A small image VAE, trained from scratch.
Model: 6.46M parameters, 48-pixel images, encoder arch pvt, encoder norm layernorm, encoder activation gelu, encoder patch size [2, 2], encoder widths [64, 128, 256], decoder widths [48, 96, 144, 192].
Training: adamw at rate 0.00068, batches of 128.
Rows from block 6 of the decoder of a small image VAE, named by matrix and row number. Rows with one number belong to one channel. Each number is 128 + 24 x the weight over its row's rms, rounded and kept within 0 to 255. All counts start at 0. Numbers have three digits each.
After each channel's rows are labels from the 100 images, of 14976, where the channel reaches its highest value: "strongest on" is what is common among them; "patch colour" is the nearest of a few named colours to the mean colour under the peak. Only what is clearly more common there than usual is listed. The data: telescope images of galaxies (Galaxy Zoo DECaLS).
# convs0: first 3x3 conv (decoder.decb.1.1.convs.0.weight, 96x96x3x3, each kernel summed), inputs 0-47
# convs1: second 3x3 conv (decoder.decb.1.1.convs.1.weight, 96x96x3x3, transposed, each kernel summed), outputs 0-47

convs0.83:133106125114136138146111105168163156126130096111108078122140090140113119155091114131128080137105117137062136099105114123129105109164132096064124
convs1.83:126123154128113130089104137106146141106158141152138129112106131096118124156119130106133140136119135072104109120128114108108120121121120119121126
strongest on: edge-on disk: no; spiral arms: yes; bulge size: small
patch colour: brown

convs0.12:135112097140143107123158128118139120144115159114107151147158113099149131138145138101138084103132143151157161116104146148082149116135105104161119
convs1.12:091144103136125139100135106090123083138127143110121073134058117112123115094140135143090175115145147125114070120129132129155115083108134133129118
strongest on: edge-on disk: yes
patch colour: white

convs0.55:122117108106093120109100127124143090160171113137133133100087140117094114125085095122106104096114103093122152147127101103128095120111121135093134
convs1.55:117128148111132135135130123121109121075120113122143078123129125114147106120133159089131175127112124104152074123114135116115134118135100131127112
strongest on: shape: featured or disk; edge-on disk: no; spiral arms: yes
patch colour: brown

convs0.93:117120115116118130158096093133132152107100103105102096121120101119117135156120116114118094117088116113105095094092114107178136120136116145119110
convs1.93:119123130118118090145142162142167100092175111140135169124078125123127122147118122102106129135117120138109157131132104125094112172087116123128142
strongest on: edge-on disk: no; spiral arms: yes
patch colour: brown

convs0.29:120162127122126114094122154094102099182121134161145140128107150127118123122141141153142113131159135119112101166121114128170130117159116120152131
convs1.29:095095119115113123118103109165112150120144125148132111119145123101112135118099128126073090112111144127120106127138122120150132117147138083125168
strongest on: shape: featured or disk; edge-on disk: no; spiral arms: yes
patch colour: grey

convs0.45:093113121122116106097110118175117148082113100129115112125144104111122132152122112106111114107072131125034132140130132121158097098106129100097122
convs1.45:167160116129136110091132107070120135107100130136122112118162147085113117173114103127128126113116121121115127118127116117142150141139102165131150
strongest on: bar: no
patch colour: brown

convs0.2:119102103114129130127110106155103131092125105093092126124096093144132115125135138114122128106105104101063121100110122130157114127108129131131110
convs1.2:183106126124133088137154115153136185120137143137132097136132128101137146108136134124173134151106104171118112108100111117120129148134122131140123
strongest on: shape: featured or disk; edge-on disk: no; spiral arms: yes
patch colour: brown