A small image VAE, trained from scratch.
Data: 88335 training examples, 9.9 epochs.
Rows from block 0 of the decoder of a small image VAE, named by matrix and row number. Rows with one number belong to one channel. Each number is 200 + 30 x the weight over its row's rms, rounded and kept within 0 to 999. All counts start at 0.
After each channel's rows are labels from the 100 images, of 14976, where the channel reaches its highest value: "place" is the part of the image that holds the peak. Only what is clearly more common there than usual is listed. The data: telescope images of galaxies (Galaxy Zoo DECaLS).
# convs0: first 3x3 conv (decoder.mid.0.convs.0.weight, 192x192x3x3, each kernel summed), inputs 0-191
# convs1: second 3x3 conv (decoder.mid.0.convs.1.weight, 192x192x3x3, transposed, each kernel summed), outputs 0-191

convs0.177,212,206,177,163,203,205,196,142,215,123,232,201,154,235,163,187,187,174,175,172,162,190,153,208,154,200,168,169,158,119,204,206,196,215,189,183,191,140,136,175,184,254,195,210,193,173,232,177,167,197,163,158,199,208,197,213,213,209,218,138,219,182,194,211,217,210,217,214,206,251,195,179,146,183,178,153,193,159,178,168,129,216,190,178,169,176,186,208,156,158,172,141,197,202,212,161,182,165,187,159,164,153,187,256,210,214,226,201,201,180,210,205,188,188,202,217,208,192,177,152,165,148,206,179,167,233,215,199,113,199,165,176,214,191,189,222,196,148,193,160,193,245,188,165,166,167,221,166,150,177,187,152,203,163,192,194,153,201,156,166,165,191,171,152,177,193,143,224,146,182,174,175,205,209,173,194,149,193,156,157,204,204,177,189,171,214,187,193,179,201,161,164
convs1.177,165,169,192,214,206,216,186,218,155,240,173,189,235,205,177,247,191,231,187,228,260,207,199,187,241,140,162,182,275,222,199,242,243,163,247,181,200,221,249,200,194,183,187,184,235,213,240,231,193,221,221,220,193,211,194,203,200,248,225,201,192,207,215,165,190,244,227,235,183,143,171,225,249,293,204,226,213,208,222,182,219,182,202,160,168,186,268,179,234,159,232,200,225,222,218,194,202,185,183,199,250,198,192,175,168,217,190,192,148,205,224,208,157,193,206,231,192,207,191,189,208,208,198,193,292,211,163,306,252,186,188,201,138,228,243,207,179,203,203,236,213,191,194,260,185,164,238,232,204,247,189,216,162,207,193,158,198,188,240,155,189,239,226,160,191,210,224,199,188,240,225,187,173,183,228,207,195,181,252,183,252,209,249,158,249,191,205,191,173,204,181,187
place: bottom centre

convs0.114,261,220,191,189,210,166,166,232,268,191,152,230,198,193,244,196,209,165,215,165,181,169,184,238,226,170,175,136,221,192,130,206,215,186,165,186,188,166,157,108,229,251,204,185,205,175,164,214,232,241,194,172,208,187,174,230,178,183,198,201,195,192,206,214,244,266,178,193,178,234,170,182,182,206,180,190,215,156,180,142,194,191,183,173,133,199,162,251,206,209,196,310,159,199,236,193,190,189,217,222,175,215,209,163,179,243,221,175,185,173,219,217,184,177,225,173,260,228,154,181,182,183,206,160,197,150,191,254,212,182,185,160,192,192,223,232,214,124,224,194,198,220,191,195,204,188,216,186,206,173,161,158,208,146,217,168,176,219,191,129,166,189,205,191,213,195,225,187,166,174,219,201,201,260,191,183,182,176,159,161,203,215,199,168,184,136,196,196,187,194,203,164
convs1.114,249,183,227,201,243,252,237,173,193,198,187,249,205,198,162,168,228,171,217,179,200,195,179,214,224,273,196,203,147,182,196,207,165,251,226,205,222,160,235,187,203,253,218,269,132,176,198,243,144,175,214,175,209,188,170,210,245,240,173,223,228,226,196,185,185,151,196,246,209,170,204,147,177,143,242,215,178,178,183,246,194,192,198,201,216,139,125,225,210,236,169,176,188,177,219,190,169,211,215,224,159,201,204,256,163,264,259,180,244,203,159,184,203,206,208,203,162,215,183,215,223,220,245,181,189,206,208,212,161,207,220,248,245,238,226,175,158,186,224,183,220,199,200,163,197,246,210,165,194,233,247,209,181,235,166,192,210,236,182,173,153,182,175,219,175,197,166,187,166,223,213,208,198,237,195,195,177,196,166,191,158,186,164,206,127,252,201,159,185,190,168,169
place: bottom centre

convs0.121,180,215,213,173,217,176,192,198,221,164,187,188,211,199,135,185,185,164,196,173,176,224,195,193,236,205,210,152,201,156,178,198,148,172,196,196,187,157,157,269,149,228,176,246,198,231,176,139,186,190,199,202,230,215,229,178,171,257,176,171,212,184,183,196,193,221,203,210,187,183,175,148,176,177,205,165,139,168,192,136,169,214,201,208,214,191,255,181,226,145,209,180,162,196,182,190,180,195,183,175,161,211,197,171,160,184,205,187,193,184,149,172,191,153,173,188,222,185,160,177,165,173,141,178,187,246,227,184,175,155,185,183,158,220,143,168,208,218,192,181,244,189,228,156,194,179,221,165,195,174,174,114,203,193,183,197,144,196,215,149,156,199,151,209,240,167,166,250,179,176,207,213,161,153,178,186,195,198,134,170,148,260,221,215,217,182,172,187,174,205,127,158
convs1.121,174,165,233,236,152,256,206,189,140,149,186,139,218,207,221,243,220,182,201,230,177,287,214,194,226,170,216,209,157,169,198,170,148,182,189,155,226,217,170,186,239,138,216,123,245,205,253,197,226,219,198,198,175,215,176,213,205,209,217,201,227,189,181,178,233,134,163,173,185,256,180,223,206,215,205,199,203,220,197,203,196,246,164,157,206,205,195,179,206,186,205,149,193,230,186,201,183,201,175,239,216,193,187,187,223,196,226,174,187,215,210,214,244,183,239,129,175,200,155,279,169,202,224,232,140,204,213,164,209,188,222,228,221,168,228,202,214,225,201,202,159,176,260,226,187,268,185,189,212,222,276,185,264,202,173,220,136,241,180,210,182,213,180,193,198,211,244,206,199,189,183,198,208,166,204,183,201,228,195,277,211,209,184,216,219,162,206,222,215,208,162,158
place: middle left

convs0.109,206,190,170,167,224,184,195,176,177,154,202,210,159,225,196,224,233,179,219,152,183,172,163,227,174,193,208,146,138,168,141,232,210,200,167,179,219,168,170,163,160,197,204,231,209,194,220,147,200,178,166,162,207,210,204,248,182,211,193,162,232,182,164,220,185,189,191,200,235,197,220,206,134,177,218,151,176,172,171,199,152,224,194,180,191,148,172,181,132,174,168,168,152,170,195,148,194,212,172,211,155,181,221,209,217,179,231,152,192,133,226,202,217,228,207,200,220,223,145,179,156,178,159,184,180,200,223,194,153,141,223,140,178,208,191,173,196,162,237,177,188,211,190,163,209,153,213,128,173,159,161,170,193,178,211,158,196,195,141,161,190,232,141,205,204,205,171,209,221,156,229,226,211,190,158,224,169,220,142,178,205,226,167,211,194,233,211,180,171,214,138,145
convs1.109,164,166,204,231,157,171,236,189,194,202,186,193,238,257,246,185,224,237,174,180,215,192,222,208,177,238,200,197,163,231,270,169,188,200,198,206,190,251,224,270,212,224,201,196,197,196,171,221,234,236,211,223,158,183,233,210,204,162,210,185,170,182,218,238,168,172,193,167,247,186,217,175,181,190,200,246,268,223,178,247,206,182,230,235,218,220,199,191,222,239,215,251,184,250,217,167,172,193,186,216,224,239,217,260,271,168,187,191,182,209,145,190,217,223,195,242,206,191,229,270,215,287,181,211,181,223,206,185,244,200,189,230,254,176,177,238,204,258,189,224,196,242,200,177,193,215,235,205,210,218,234,205,232,200,184,269,194,188,260,243,238,220,168,249,173,203,195,181,236,229,235,183,201,211,212,225,229,249,205,209,246,204,133,214,197,179,248,251,203,250,213,199
place: top centre; top right

convs0.32,208,222,138,218,216,144,174,170,246,180,245,160,171,194,232,189,214,141,182,171,213,189,139,214,227,173,164,201,177,227,147,226,230,196,153,206,189,214,203,185,192,243,165,185,181,230,172,233,225,114,228,120,210,168,196,210,196,186,196,172,222,243,220,196,133,198,167,175,200,241,221,157,168,203,218,214,178,195,186,208,186,159,193,177,178,180,199,221,191,205,178,214,190,208,244,196,174,213,208,263,242,179,140,162,204,171,227,180,190,207,236,218,236,240,213,162,241,229,172,218,172,199,186,189,193,120,143,200,225,187,224,144,265,146,205,169,181,192,237,195,125,194,161,278,201,212,223,188,204,165,186,177,175,199,196,199,222,219,182,142,209,194,171,230,203,222,173,219,166,191,217,251,237,219,220,226,206,173,182,202,210,195,238,208,163,190,206,189,217,161,164,187
convs1.32,169,183,164,209,244,197,198,177,252,200,169,267,279,203,132,185,216,236,212,180,224,156,142,215,209,202,165,225,217,189,209,220,168,179,244,217,214,230,203,184,210,196,194,228,151,226,225,246,234,154,177,193,237,175,159,169,243,167,187,206,194,226,206,196,166,228,200,200,225,185,232,180,171,155,218,261,223,232,234,210,173,200,231,208,223,126,246,190,250,217,189,175,202,202,183,202,234,229,202,202,182,182,211,246,171,261,266,189,186,238,164,205,176,253,181,206,191,212,196,211,207,194,179,182,253,215,163,236,211,210,199,238,193,235,215,144,205,179,186,181,208,195,160,166,235,193,288,204,190,190,198,201,194,209,198,212,212,245,225,250,169,204,213,259,201,229,177,188,217,223,264,186,208,207,227,189,171,229,202,151,173,146,229,170,121,232,212,181,194,161,152,191
place: top centre

convs0.183,240,176,188,189,218,219,187,128,233,145,204,193,203,175,146,155,170,204,189,181,200,190,196,199,152,231,211,170,227,161,181,250,208,228,230,198,236,174,225,193,152,257,208,187,218,166,225,179,234,246,170,148,223,195,191,187,189,188,149,155,212,102,173,222,165,188,227,202,180,215,252,253,198,227,231,163,211,221,225,209,200,172,174,212,227,160,204,195,176,155,174,151,184,181,231,187,205,211,188,167,148,171,212,214,196,177,231,176,193,118,228,262,221,250,222,187,176,248,156,171,173,225,155,183,231,215,231,212,189,158,196,135,207,189,242,200,233,161,199,219,203,194,235,146,213,167,223,212,171,179,175,211,162,185,197,217,224,191,180,143,185,197,218,183,215,215,162,211,187,216,272,161,206,242,145,243,191,203,178,194,172,207,146,213,183,197,180,222,184,191,160,189
convs1.183,203,199,237,165,183,188,223,226,154,232,180,188,184,246,186,216,195,195,200,199,200,218,208,209,220,144,183,224,180,248,213,241,204,146,173,234,154,250,206,225,164,239,206,231,255,171,198,219,191,241,206,238,175,170,228,212,268,267,243,205,180,233,194,195,163,250,217,217,194,168,177,190,301,212,219,173,199,224,233,183,163,263,221,211,184,241,175,208,246,180,226,209,170,233,227,190,204,222,164,229,208,219,207,208,189,193,219,195,164,205,209,215,181,200,146,211,217,201,199,219,198,186,242,201,264,219,202,255,215,144,216,194,204,172,256,244,211,282,203,255,168,180,203,203,200,254,191,214,211,234,197,222,213,214,222,198,186,191,205,179,172,285,192,199,232,168,190,204,226,123,225,240,198,202,250,209,222,235,152,155,247,171,208,191,204,186,221,237,170,226,222,174
place: top centre

convs0.126,184,190,226,203,195,190,234,171,143,142,193,206,219,196,230,234,190,205,202,225,168,164,152,146,132,199,207,210,218,115,250,223,143,202,161,169,191,220,232,233,177,180,179,220,196,162,204,238,158,191,160,219,193,221,222,181,190,172,207,159,207,172,240,208,186,218,173,223,179,214,200,185,137,192,192,210,213,239,181,198,158,147,195,158,219,213,191,173,197,195,191,123,183,163,235,186,183,233,220,223,212,160,166,265,180,188,223,194,223,211,204,138,154,197,200,236,238,202,196,206,180,216,190,229,155,197,209,188,190,199,191,198,221,178,209,188,145,214,186,174,192,173,145,172,212,211,231,226,189,154,168,168,160,157,143,227,129,136,189,252,224,145,177,176,193,138,162,233,254,194,192,165,186,210,166,194,194,225,195,225,151,199,182,186,142,189,201,239,208,176,165,194
convs1.126,170,211,148,178,175,236,171,162,186,249,156,175,293,220,163,201,189,196,234,252,216,207,180,182,261,166,183,174,218,208,194,231,266,165,227,220,181,156,210,168,184,175,183,180,223,175,198,192,159,207,186,181,205,185,160,194,203,216,216,194,213,141,174,153,156,205,243,225,170,195,157,243,242,285,216,221,224,226,215,147,211,175,169,184,175,162,216,195,242,155,207,198,206,188,215,208,210,205,216,205,206,197,222,201,170,233,201,206,151,214,242,229,189,252,167,245,197,184,181,197,206,187,134,187,297,230,195,263,269,193,159,200,169,226,203,183,179,171,176,220,196,177,213,234,189,168,213,190,201,223,166,206,216,163,163,164,166,192,212,145,181,206,216,188,240,209,221,171,165,227,236,198,206,152,233,210,211,235,218,164,229,175,216,145,251,216,188,222,196,209,173,191
place: bottom centre

convs0.25,284,206,220,223,130,182,181,203,253,135,188,164,193,207,176,214,222,198,169,207,193,192,152,171,145,244,234,169,182,170,160,142,241,226,152,198,233,198,219,204,194,224,195,203,213,209,169,181,199,225,169,210,220,209,165,211,147,195,137,185,177,231,197,186,222,230,194,181,184,180,257,223,133,184,156,193,200,203,188,183,148,257,220,175,189,210,129,225,229,175,137,174,204,172,149,163,167,189,182,194,191,205,187,236,208,177,211,186,171,173,211,197,253,182,230,224,188,202,190,201,170,203,198,203,145,207,241,163,145,187,201,182,154,194,173,218,193,142,184,163,169,206,150,167,210,166,180,210,169,146,186,129,241,194,202,194,222,222,195,179,213,172,188,221,235,171,218,190,191,159,179,175,218,233,153,171,196,153,178,243,166,180,181,230,125,203,164,196,216,217,190,199
convs1.25,147,163,166,220,215,237,191,149,165,280,164,182,212,199,204,248,211,231,212,214,221,232,169,192,251,144,155,179,235,254,185,180,197,195,223,198,188,194,177,192,185,188,203,162,249,195,208,162,205,220,235,191,171,201,198,161,199,236,220,212,224,132,226,123,194,179,231,205,198,157,164,244,264,263,189,223,163,216,197,167,185,209,187,193,133,183,231,181,232,219,203,196,198,164,184,182,237,167,190,197,214,169,216,202,195,222,211,242,131,200,219,224,198,208,248,234,155,211,192,198,193,128,188,213,255,198,154,276,197,204,207,167,213,191,215,129,161,184,218,213,173,169,236,255,200,182,169,209,208,219,198,210,209,222,208,158,172,226,184,182,183,268,219,215,193,233,237,163,199,178,191,209,185,198,220,209,169,236,196,206,274,189,209,141,213,204,204,175,150,187,177,194
place: centre

convs0.11,210,189,110,229,216,260,174,163,199,211,206,212,186,168,136,190,183,203,219,164,235,223,268,199,243,196,192,142,218,186,169,214,186,192,222,230,192,160,218,162,119,189,250,193,201,205,226,173,246,178,189,167,184,194,213,171,174,197,132,195,160,102,178,172,203,174,235,211,172,208,197,222,236,234,168,152,190,173,238,198,215,184,165,215,211,191,219,172,209,203,181,202,170,176,183,233,190,211,186,203,146,209,223,222,179,147,167,187,177,136,251,275,208,245,196,218,216,178,206,169,195,225,224,177,249,220,209,214,150,196,175,188,136,250,195,198,218,163,199,187,221,189,232,154,163,119,214,189,135,203,208,206,194,232,176,199,207,197,164,166,183,179,212,199,200,239,179,200,201,241,212,203,194,249,202,212,215,206,177,189,174,201,155,209,243,220,197,152,203,206,169,186
convs1.11,158,151,257,179,204,120,223,207,146,214,230,150,155,217,229,210,201,222,214,212,208,211,202,203,144,174,176,189,161,190,208,152,150,186,179,178,192,220,190,254,193,205,211,186,254,170,214,165,208,258,231,230,216,217,213,218,196,211,249,149,196,223,179,212,198,199,197,191,166,214,209,210,205,168,213,191,207,198,170,194,219,236,241,265,187,204,192,195,211,134,240,223,211,193,161,223,189,218,216,232,235,239,213,212,176,175,268,201,146,179,202,223,240,209,203,182,225,230,210,207,219,169,263,199,146,177,201,199,223,151,168,165,211,112,197,253,253,251,192,256,201,198,186,218,174,255,211,221,215,220,234,182,240,246,226,187,180,224,208,180,221,234,202,212,223,216,258,252,215,165,159,238,200,207,187,206,226,225,257,173,232,225,151,224,184,241,194,185,218,207,250,190
place: top centre

convs0.73,182,196,224,159,166,174,190,195,164,125,212,185,120,227,216,233,197,158,206,157,179,173,158,156,208,203,195,211,189,140,156,179,157,187,149,162,185,191,168,222,199,178,207,252,146,192,204,165,218,162,202,173,245,205,223,174,213,179,204,178,234,181,209,206,183,141,202,215,246,182,184,190,136,187,218,175,178,219,177,192,144,226,225,220,201,211,185,200,177,150,205,149,158,166,211,156,207,228,150,227,159,151,199,228,178,193,216,179,254,146,224,198,229,203,204,185,227,202,194,168,179,211,155,210,170,213,215,189,155,162,214,143,196,193,194,164,178,204,199,130,190,186,135,176,212,174,217,179,202,129,189,142,190,157,157,178,151,205,167,199,188,210,169,218,200,153,143,277,232,172,207,194,200,197,155,163,205,223,193,183,202,214,187,208,194,226,187,185,181,202,154,170
convs1.73,184,228,201,244,199,206,219,191,183,177,183,126,232,230,251,235,152,262,242,191,209,199,213,191,189,161,195,223,188,232,274,131,196,201,182,125,235,261,208,171,255,223,212,161,283,211,201,196,242,238,210,199,182,231,185,180,135,168,225,233,219,147,184,185,202,151,240,166,212,219,190,215,204,209,194,196,243,232,193,207,185,137,180,227,226,217,187,216,186,222,175,216,173,235,228,190,201,185,171,246,203,201,178,213,190,178,177,170,146,220,177,175,211,200,206,231,174,185,202,255,171,253,183,244,195,184,198,187,201,191,222,211,199,163,163,225,241,232,207,211,203,171,252,219,216,205,196,237,196,188,238,203,237,195,213,206,149,174,157,228,236,206,219,273,164,196,231,223,247,225,201,250,215,197,206,188,204,192,223,210,275,213,137,180,232,189,223,241,224,212,227,193
place: top centre; top right

convs0.176,181,286,248,174,224,216,136,172,278,196,142,211,184,187,181,219,193,148,227,176,189,207,184,223,199,177,221,171,194,169,176,169,186,189,145,198,223,198,148,191,205,182,199,204,191,234,129,220,220,197,163,148,206,215,202,220,178,183,174,207,211,206,202,173,253,201,124,218,217,197,228,179,181,188,203,175,174,146,168,190,165,181,213,136,158,212,175,245,207,167,201,239,191,211,229,187,210,219,169,193,145,187,203,157,188,191,180,163,200,202,187,217,232,162,233,168,234,197,139,144,161,196,183,157,162,171,209,128,184,164,213,154,186,184,174,189,262,127,229,192,212,201,223,205,205,180,143,196,211,156,147,183,230,210,202,183,222,214,205,190,208,177,157,210,224,221,201,278,211,193,218,208,238,218,175,192,189,172,143,227,186,185,226,210,149,169,170,162,178,197,193,195
convs1.176,232,173,260,256,203,252,144,170,226,229,169,243,162,111,209,239,211,171,180,174,214,242,176,214,206,239,197,182,187,192,141,178,147,207,224,177,234,174,191,151,214,194,233,171,177,205,177,196,202,160,190,198,185,183,214,202,205,194,179,243,224,183,190,177,214,207,147,179,225,219,214,193,239,116,178,147,179,177,190,150,196,169,167,168,191,243,194,185,213,217,196,218,210,162,193,183,190,243,188,190,205,199,174,226,205,241,232,163,181,208,192,201,241,123,229,160,194,198,179,198,209,162,216,251,192,187,188,141,109,219,232,196,248,206,192,161,199,162,227,162,183,200,213,204,233,268,168,197,194,166,217,237,202,240,206,216,151,242,146,220,212,156,159,229,189,230,222,179,187,251,194,199,218,233,192,231,214,220,179,195,237,209,225,198,162,184,236,174,186,205,146,184
place: centre

convs0.119,161,248,221,167,227,164,178,208,262,161,181,197,138,185,205,207,178,133,233,146,173,201,160,220,232,200,268,162,154,174,162,184,178,210,152,168,236,167,156,187,172,176,234,218,196,214,175,164,178,208,142,163,186,270,211,254,208,192,196,184,194,199,168,197,285,183,218,207,193,206,191,176,183,161,189,170,162,179,170,159,154,202,204,155,142,190,184,227,200,175,174,214,138,187,215,148,202,208,181,227,182,223,212,178,228,189,261,170,176,185,202,247,214,197,175,216,209,179,159,178,161,184,204,182,161,221,215,175,186,202,222,134,195,200,179,235,212,119,208,208,179,221,200,207,223,229,221,161,190,139,161,190,214,178,191,158,200,222,197,182,166,195,131,189,214,209,178,218,212,177,241,195,193,248,206,188,173,198,180,204,200,240,181,201,172,150,203,193,180,227,141,175
convs1.119,224,212,238,212,144,179,175,201,209,187,174,185,129,218,224,206,205,242,222,168,182,231,245,201,193,232,223,173,190,182,250,168,144,171,186,177,199,222,182,191,200,195,208,156,238,245,172,187,256,234,219,219,168,202,252,197,210,222,209,247,202,219,239,193,191,182,203,154,237,246,178,207,267,198,197,173,176,213,183,199,158,219,174,198,222,277,207,180,200,231,190,138,208,235,187,202,249,215,246,241,189,190,175,193,226,236,188,181,206,187,168,171,267,137,275,153,223,236,191,185,164,215,281,229,205,178,250,229,181,170,248,183,251,161,240,216,211,195,219,204,186,179,204,250,210,221,162,159,172,219,237,178,155,194,199,233,217,262,167,219,224,162,168,199,162,229,211,246,237,208,197,216,201,215,231,203,247,194,165,191,202,217,161,191,223,200,191,229,226,230,165,194
place: bottom centre

convs0.130,219,221,198,190,206,195,231,188,191,142,245,214,183,253,155,227,168,183,181,204,205,187,141,157,185,222,190,213,186,99,176,205,158,193,146,207,203,187,200,193,204,177,199,233,183,185,264,205,215,169,187,188,217,205,216,192,183,203,210,180,248,173,194,250,183,181,222,221,214,193,231,175,134,209,210,186,207,208,189,193,147,169,210,168,221,184,176,186,159,204,194,129,183,194,216,197,212,242,220,197,190,163,222,229,175,199,261,201,214,192,219,166,180,210,196,230,240,188,208,206,220,169,169,243,194,192,220,203,156,206,235,165,197,222,179,165,151,224,190,156,250,194,155,167,198,166,286,176,198,144,181,151,149,155,178,222,131,180,183,215,159,150,186,225,242,148,170,258,252,189,249,180,207,216,153,187,175,200,171,198,126,215,168,189,186,261,211,226,201,205,179,207
convs1.130,172,190,184,207,203,204,223,200,149,229,199,124,271,236,208,232,183,238,202,224,205,198,201,202,245,162,170,205,179,235,253,176,250,179,200,193,176,253,215,221,212,221,204,162,262,190,238,165,195,235,234,175,167,220,198,180,188,224,268,196,213,173,171,179,201,128,216,189,194,206,185,239,219,261,211,213,209,217,193,166,216,231,167,215,162,235,145,197,214,157,203,215,202,252,187,199,161,156,204,258,181,235,204,165,202,197,234,202,130,230,234,229,193,204,194,180,220,198,229,247,168,186,159,246,218,166,199,219,245,217,210,180,202,163,191,230,240,254,195,232,135,182,240,243,223,278,209,201,236,227,208,201,234,181,179,227,140,187,172,176,203,225,204,228,215,226,253,209,259,204,185,244,193,161,254,201,197,190,234,203,238,211,211,207,217,220,201,239,207,241,223,190
place: top centre

convs0.66,222,231,216,180,191,160,189,174,223,117,207,231,177,226,192,203,225,155,203,165,167,176,142,208,159,202,223,161,162,161,207,240,172,182,172,169,210,181,160,204,182,244,177,268,186,211,184,192,176,151,138,204,215,201,200,189,174,166,197,149,241,246,213,219,175,256,188,228,232,184,227,195,134,163,223,171,186,175,162,172,173,233,195,156,176,184,180,184,183,166,202,177,183,195,221,146,196,234,170,159,171,155,208,192,194,167,200,162,208,218,221,168,221,195,240,188,219,247,167,178,163,172,190,197,140,215,208,185,149,199,192,156,194,199,208,204,169,164,225,156,189,224,206,169,196,216,228,166,236,132,142,154,218,177,197,177,179,210,220,194,172,219,156,186,238,138,158,251,216,151,230,200,222,208,158,208,216,233,177,179,216,189,197,219,118,173,227,178,204,174,189,160
convs1.66,222,172,197,208,142,218,171,210,190,234,157,138,207,202,209,239,219,201,201,202,217,260,202,223,251,158,204,183,248,239,202,170,223,178,183,147,197,178,215,133,249,195,212,136,285,206,212,176,177,156,232,201,180,202,204,193,203,230,220,216,238,171,188,152,264,149,150,195,210,177,190,230,275,244,193,214,209,216,207,130,203,221,163,155,195,209,193,184,234,200,156,193,225,190,181,207,205,207,179,222,172,204,207,158,180,288,211,161,205,187,224,230,190,131,182,181,188,195,186,213,202,179,183,208,239,214,174,215,218,195,203,168,189,186,274,182,196,224,226,214,178,201,239,243,192,239,153,185,243,223,175,202,225,193,194,182,145,213,213,191,221,219,171,145,206,203,256,153,210,196,176,227,165,145,236,215,167,214,225,164,225,206,228,201,250,157,235,219,192,201,179,185
place: bottom centre; top left

convs0.104,224,194,203,232,177,230,222,157,174,193,205,196,174,200,132,189,187,187,192,210,234,206,178,184,114,201,212,208,224,159,217,198,192,189,217,177,167,159,235,236,131,143,181,188,167,126,231,211,214,165,173,148,207,168,210,158,192,199,169,177,164,188,276,183,140,230,188,217,196,157,219,220,187,204,194,190,213,239,203,201,218,198,231,163,181,175,235,205,162,236,200,146,218,203,202,203,188,200,212,202,268,203,192,215,206,198,213,221,164,202,182,183,189,233,174,220,217,183,194,164,212,212,188,218,215,193,182,271,147,212,169,219,194,187,146,225,175,194,184,197,222,180,214,208,215,147,171,218,144,223,183,210,153,209,183,237,176,141,170,231,205,117,204,225,152,160,197,198,213,204,223,196,214,219,127,203,217,167,217,188,138,169,124,168,191,234,167,265,146,212,206,235
convs1.104,180,181,150,148,206,201,231,165,184,187,222,106,250,240,245,228,193,246,229,216,227,180,217,178,237,156,188,213,173,202,180,226,276,211,170,178,171,216,240,206,180,168,190,157,232,188,245,216,160,241,176,181,184,172,167,192,142,227,222,191,172,138,169,180,171,169,261,211,177,206,169,257,224,230,208,193,195,219,209,152,232,120,159,158,155,194,165,223,185,145,177,182,202,207,203,216,187,183,169,250,199,227,215,178,170,220,235,221,106,193,259,235,211,215,161,212,210,168,190,215,199,180,191,184,220,169,199,236,219,153,188,206,194,165,168,173,238,239,181,175,183,217,225,207,225,229,186,228,187,200,198,170,202,178,207,175,161,201,165,167,200,197,247,187,202,190,195,204,216,200,162,223,166,150,237,228,221,203,251,204,222,210,193,193,212,268,173,188,208,197,172,183
place: bottom centre

convs0.45,221,185,198,183,183,162,205,178,156,155,208,232,208,132,183,138,219,215,203,183,176,170,197,257,188,194,178,164,155,176,146,251,208,228,193,160,192,174,187,156,216,247,209,150,247,212,182,225,212,265,196,171,197,199,225,173,240,181,245,208,142,180,183,176,169,157,168,144,200,212,193,178,188,193,218,195,195,236,168,145,182,208,208,233,198,166,155,142,151,187,144,228,203,220,166,175,149,197,169,196,174,161,195,204,209,200,186,189,209,172,211,167,166,159,246,100,238,218,203,184,191,191,244,184,203,150,243,175,197,159,174,145,214,205,199,231,205,161,212,198,198,209,240,171,153,212,192,159,197,157,170,193,233,198,227,209,185,201,222,191,207,239,174,146,207,212,174,204,217,247,180,189,197,200,206,215,187,156,175,153,248,248,188,222,154,157,166,189,182,207,237,232
convs1.45,216,193,229,202,175,186,226,167,223,147,144,295,239,185,199,141,213,203,211,182,200,150,191,179,164,231,214,219,190,150,183,207,123,227,204,181,235,168,191,225,234,224,193,245,163,162,184,238,223,228,203,220,218,213,184,200,231,179,198,190,178,181,141,202,154,172,149,249,197,213,221,161,188,171,254,208,173,149,207,198,186,207,235,239,233,200,163,163,151,227,182,225,218,141,195,196,171,204,186,175,187,227,195,265,212,156,222,164,223,226,170,174,210,205,190,195,204,191,179,195,212,205,211,207,133,193,200,147,156,192,194,215,252,243,215,210,161,186,217,171,209,205,236,112,216,234,195,182,167,170,252,200,234,200,209,212,152,201,148,196,172,154,192,252,190,195,197,183,166,197,216,214,202,213,169,215,216,209,172,188,186,249,132,217,154,147,188,185,177,196,153,201
place: top centre

convs0.165,191,189,211,208,203,217,168,160,225,144,192,211,147,214,158,190,184,194,182,176,207,217,174,196,151,222,232,134,187,180,150,229,208,198,170,228,184,166,219,176,153,165,224,180,228,194,237,158,224,159,176,143,199,222,234,174,155,167,223,138,213,121,154,200,219,170,218,181,194,223,238,200,173,168,173,139,160,201,191,183,169,206,189,152,168,187,167,172,146,196,150,177,176,148,173,176,179,222,200,179,213,182,171,240,201,174,204,199,188,169,221,191,174,239,212,218,223,184,188,205,180,202,223,212,195,200,207,223,101,192,201,145,181,196,190,239,212,170,204,174,172,208,229,230,219,139,188,181,145,151,195,174,210,210,206,190,211,166,159,187,231,190,191,158,163,203,210,205,176,207,203,151,228,248,138,228,197,223,165,204,167,208,136,245,134,176,203,237,157,169,156,208
convs1.165,168,205,189,168,239,147,182,181,176,196,175,196,256,250,201,160,173,258,221,196,227,184,176,191,175,239,214,194,158,176,241,253,204,199,180,230,186,238,194,257,149,193,200,210,179,201,212,205,190,258,158,199,203,169,212,217,167,195,214,154,187,176,210,215,168,211,249,250,154,166,182,213,202,246,190,203,198,182,209,194,211,159,294,274,182,143,242,199,220,194,225,200,215,215,231,194,210,207,225,220,215,226,244,254,185,177,231,233,116,215,182,218,190,261,186,270,154,195,214,156,221,210,198,185,188,212,174,239,202,183,199,242,192,213,186,241,187,264,210,246,227,172,168,189,213,189,268,200,192,209,202,209,220,203,190,214,236,174,211,186,205,273,236,246,198,201,225,201,217,230,222,224,155,172,195,199,202,220,220,171,269,198,194,152,173,258,197,207,189,221,209,228
place: centre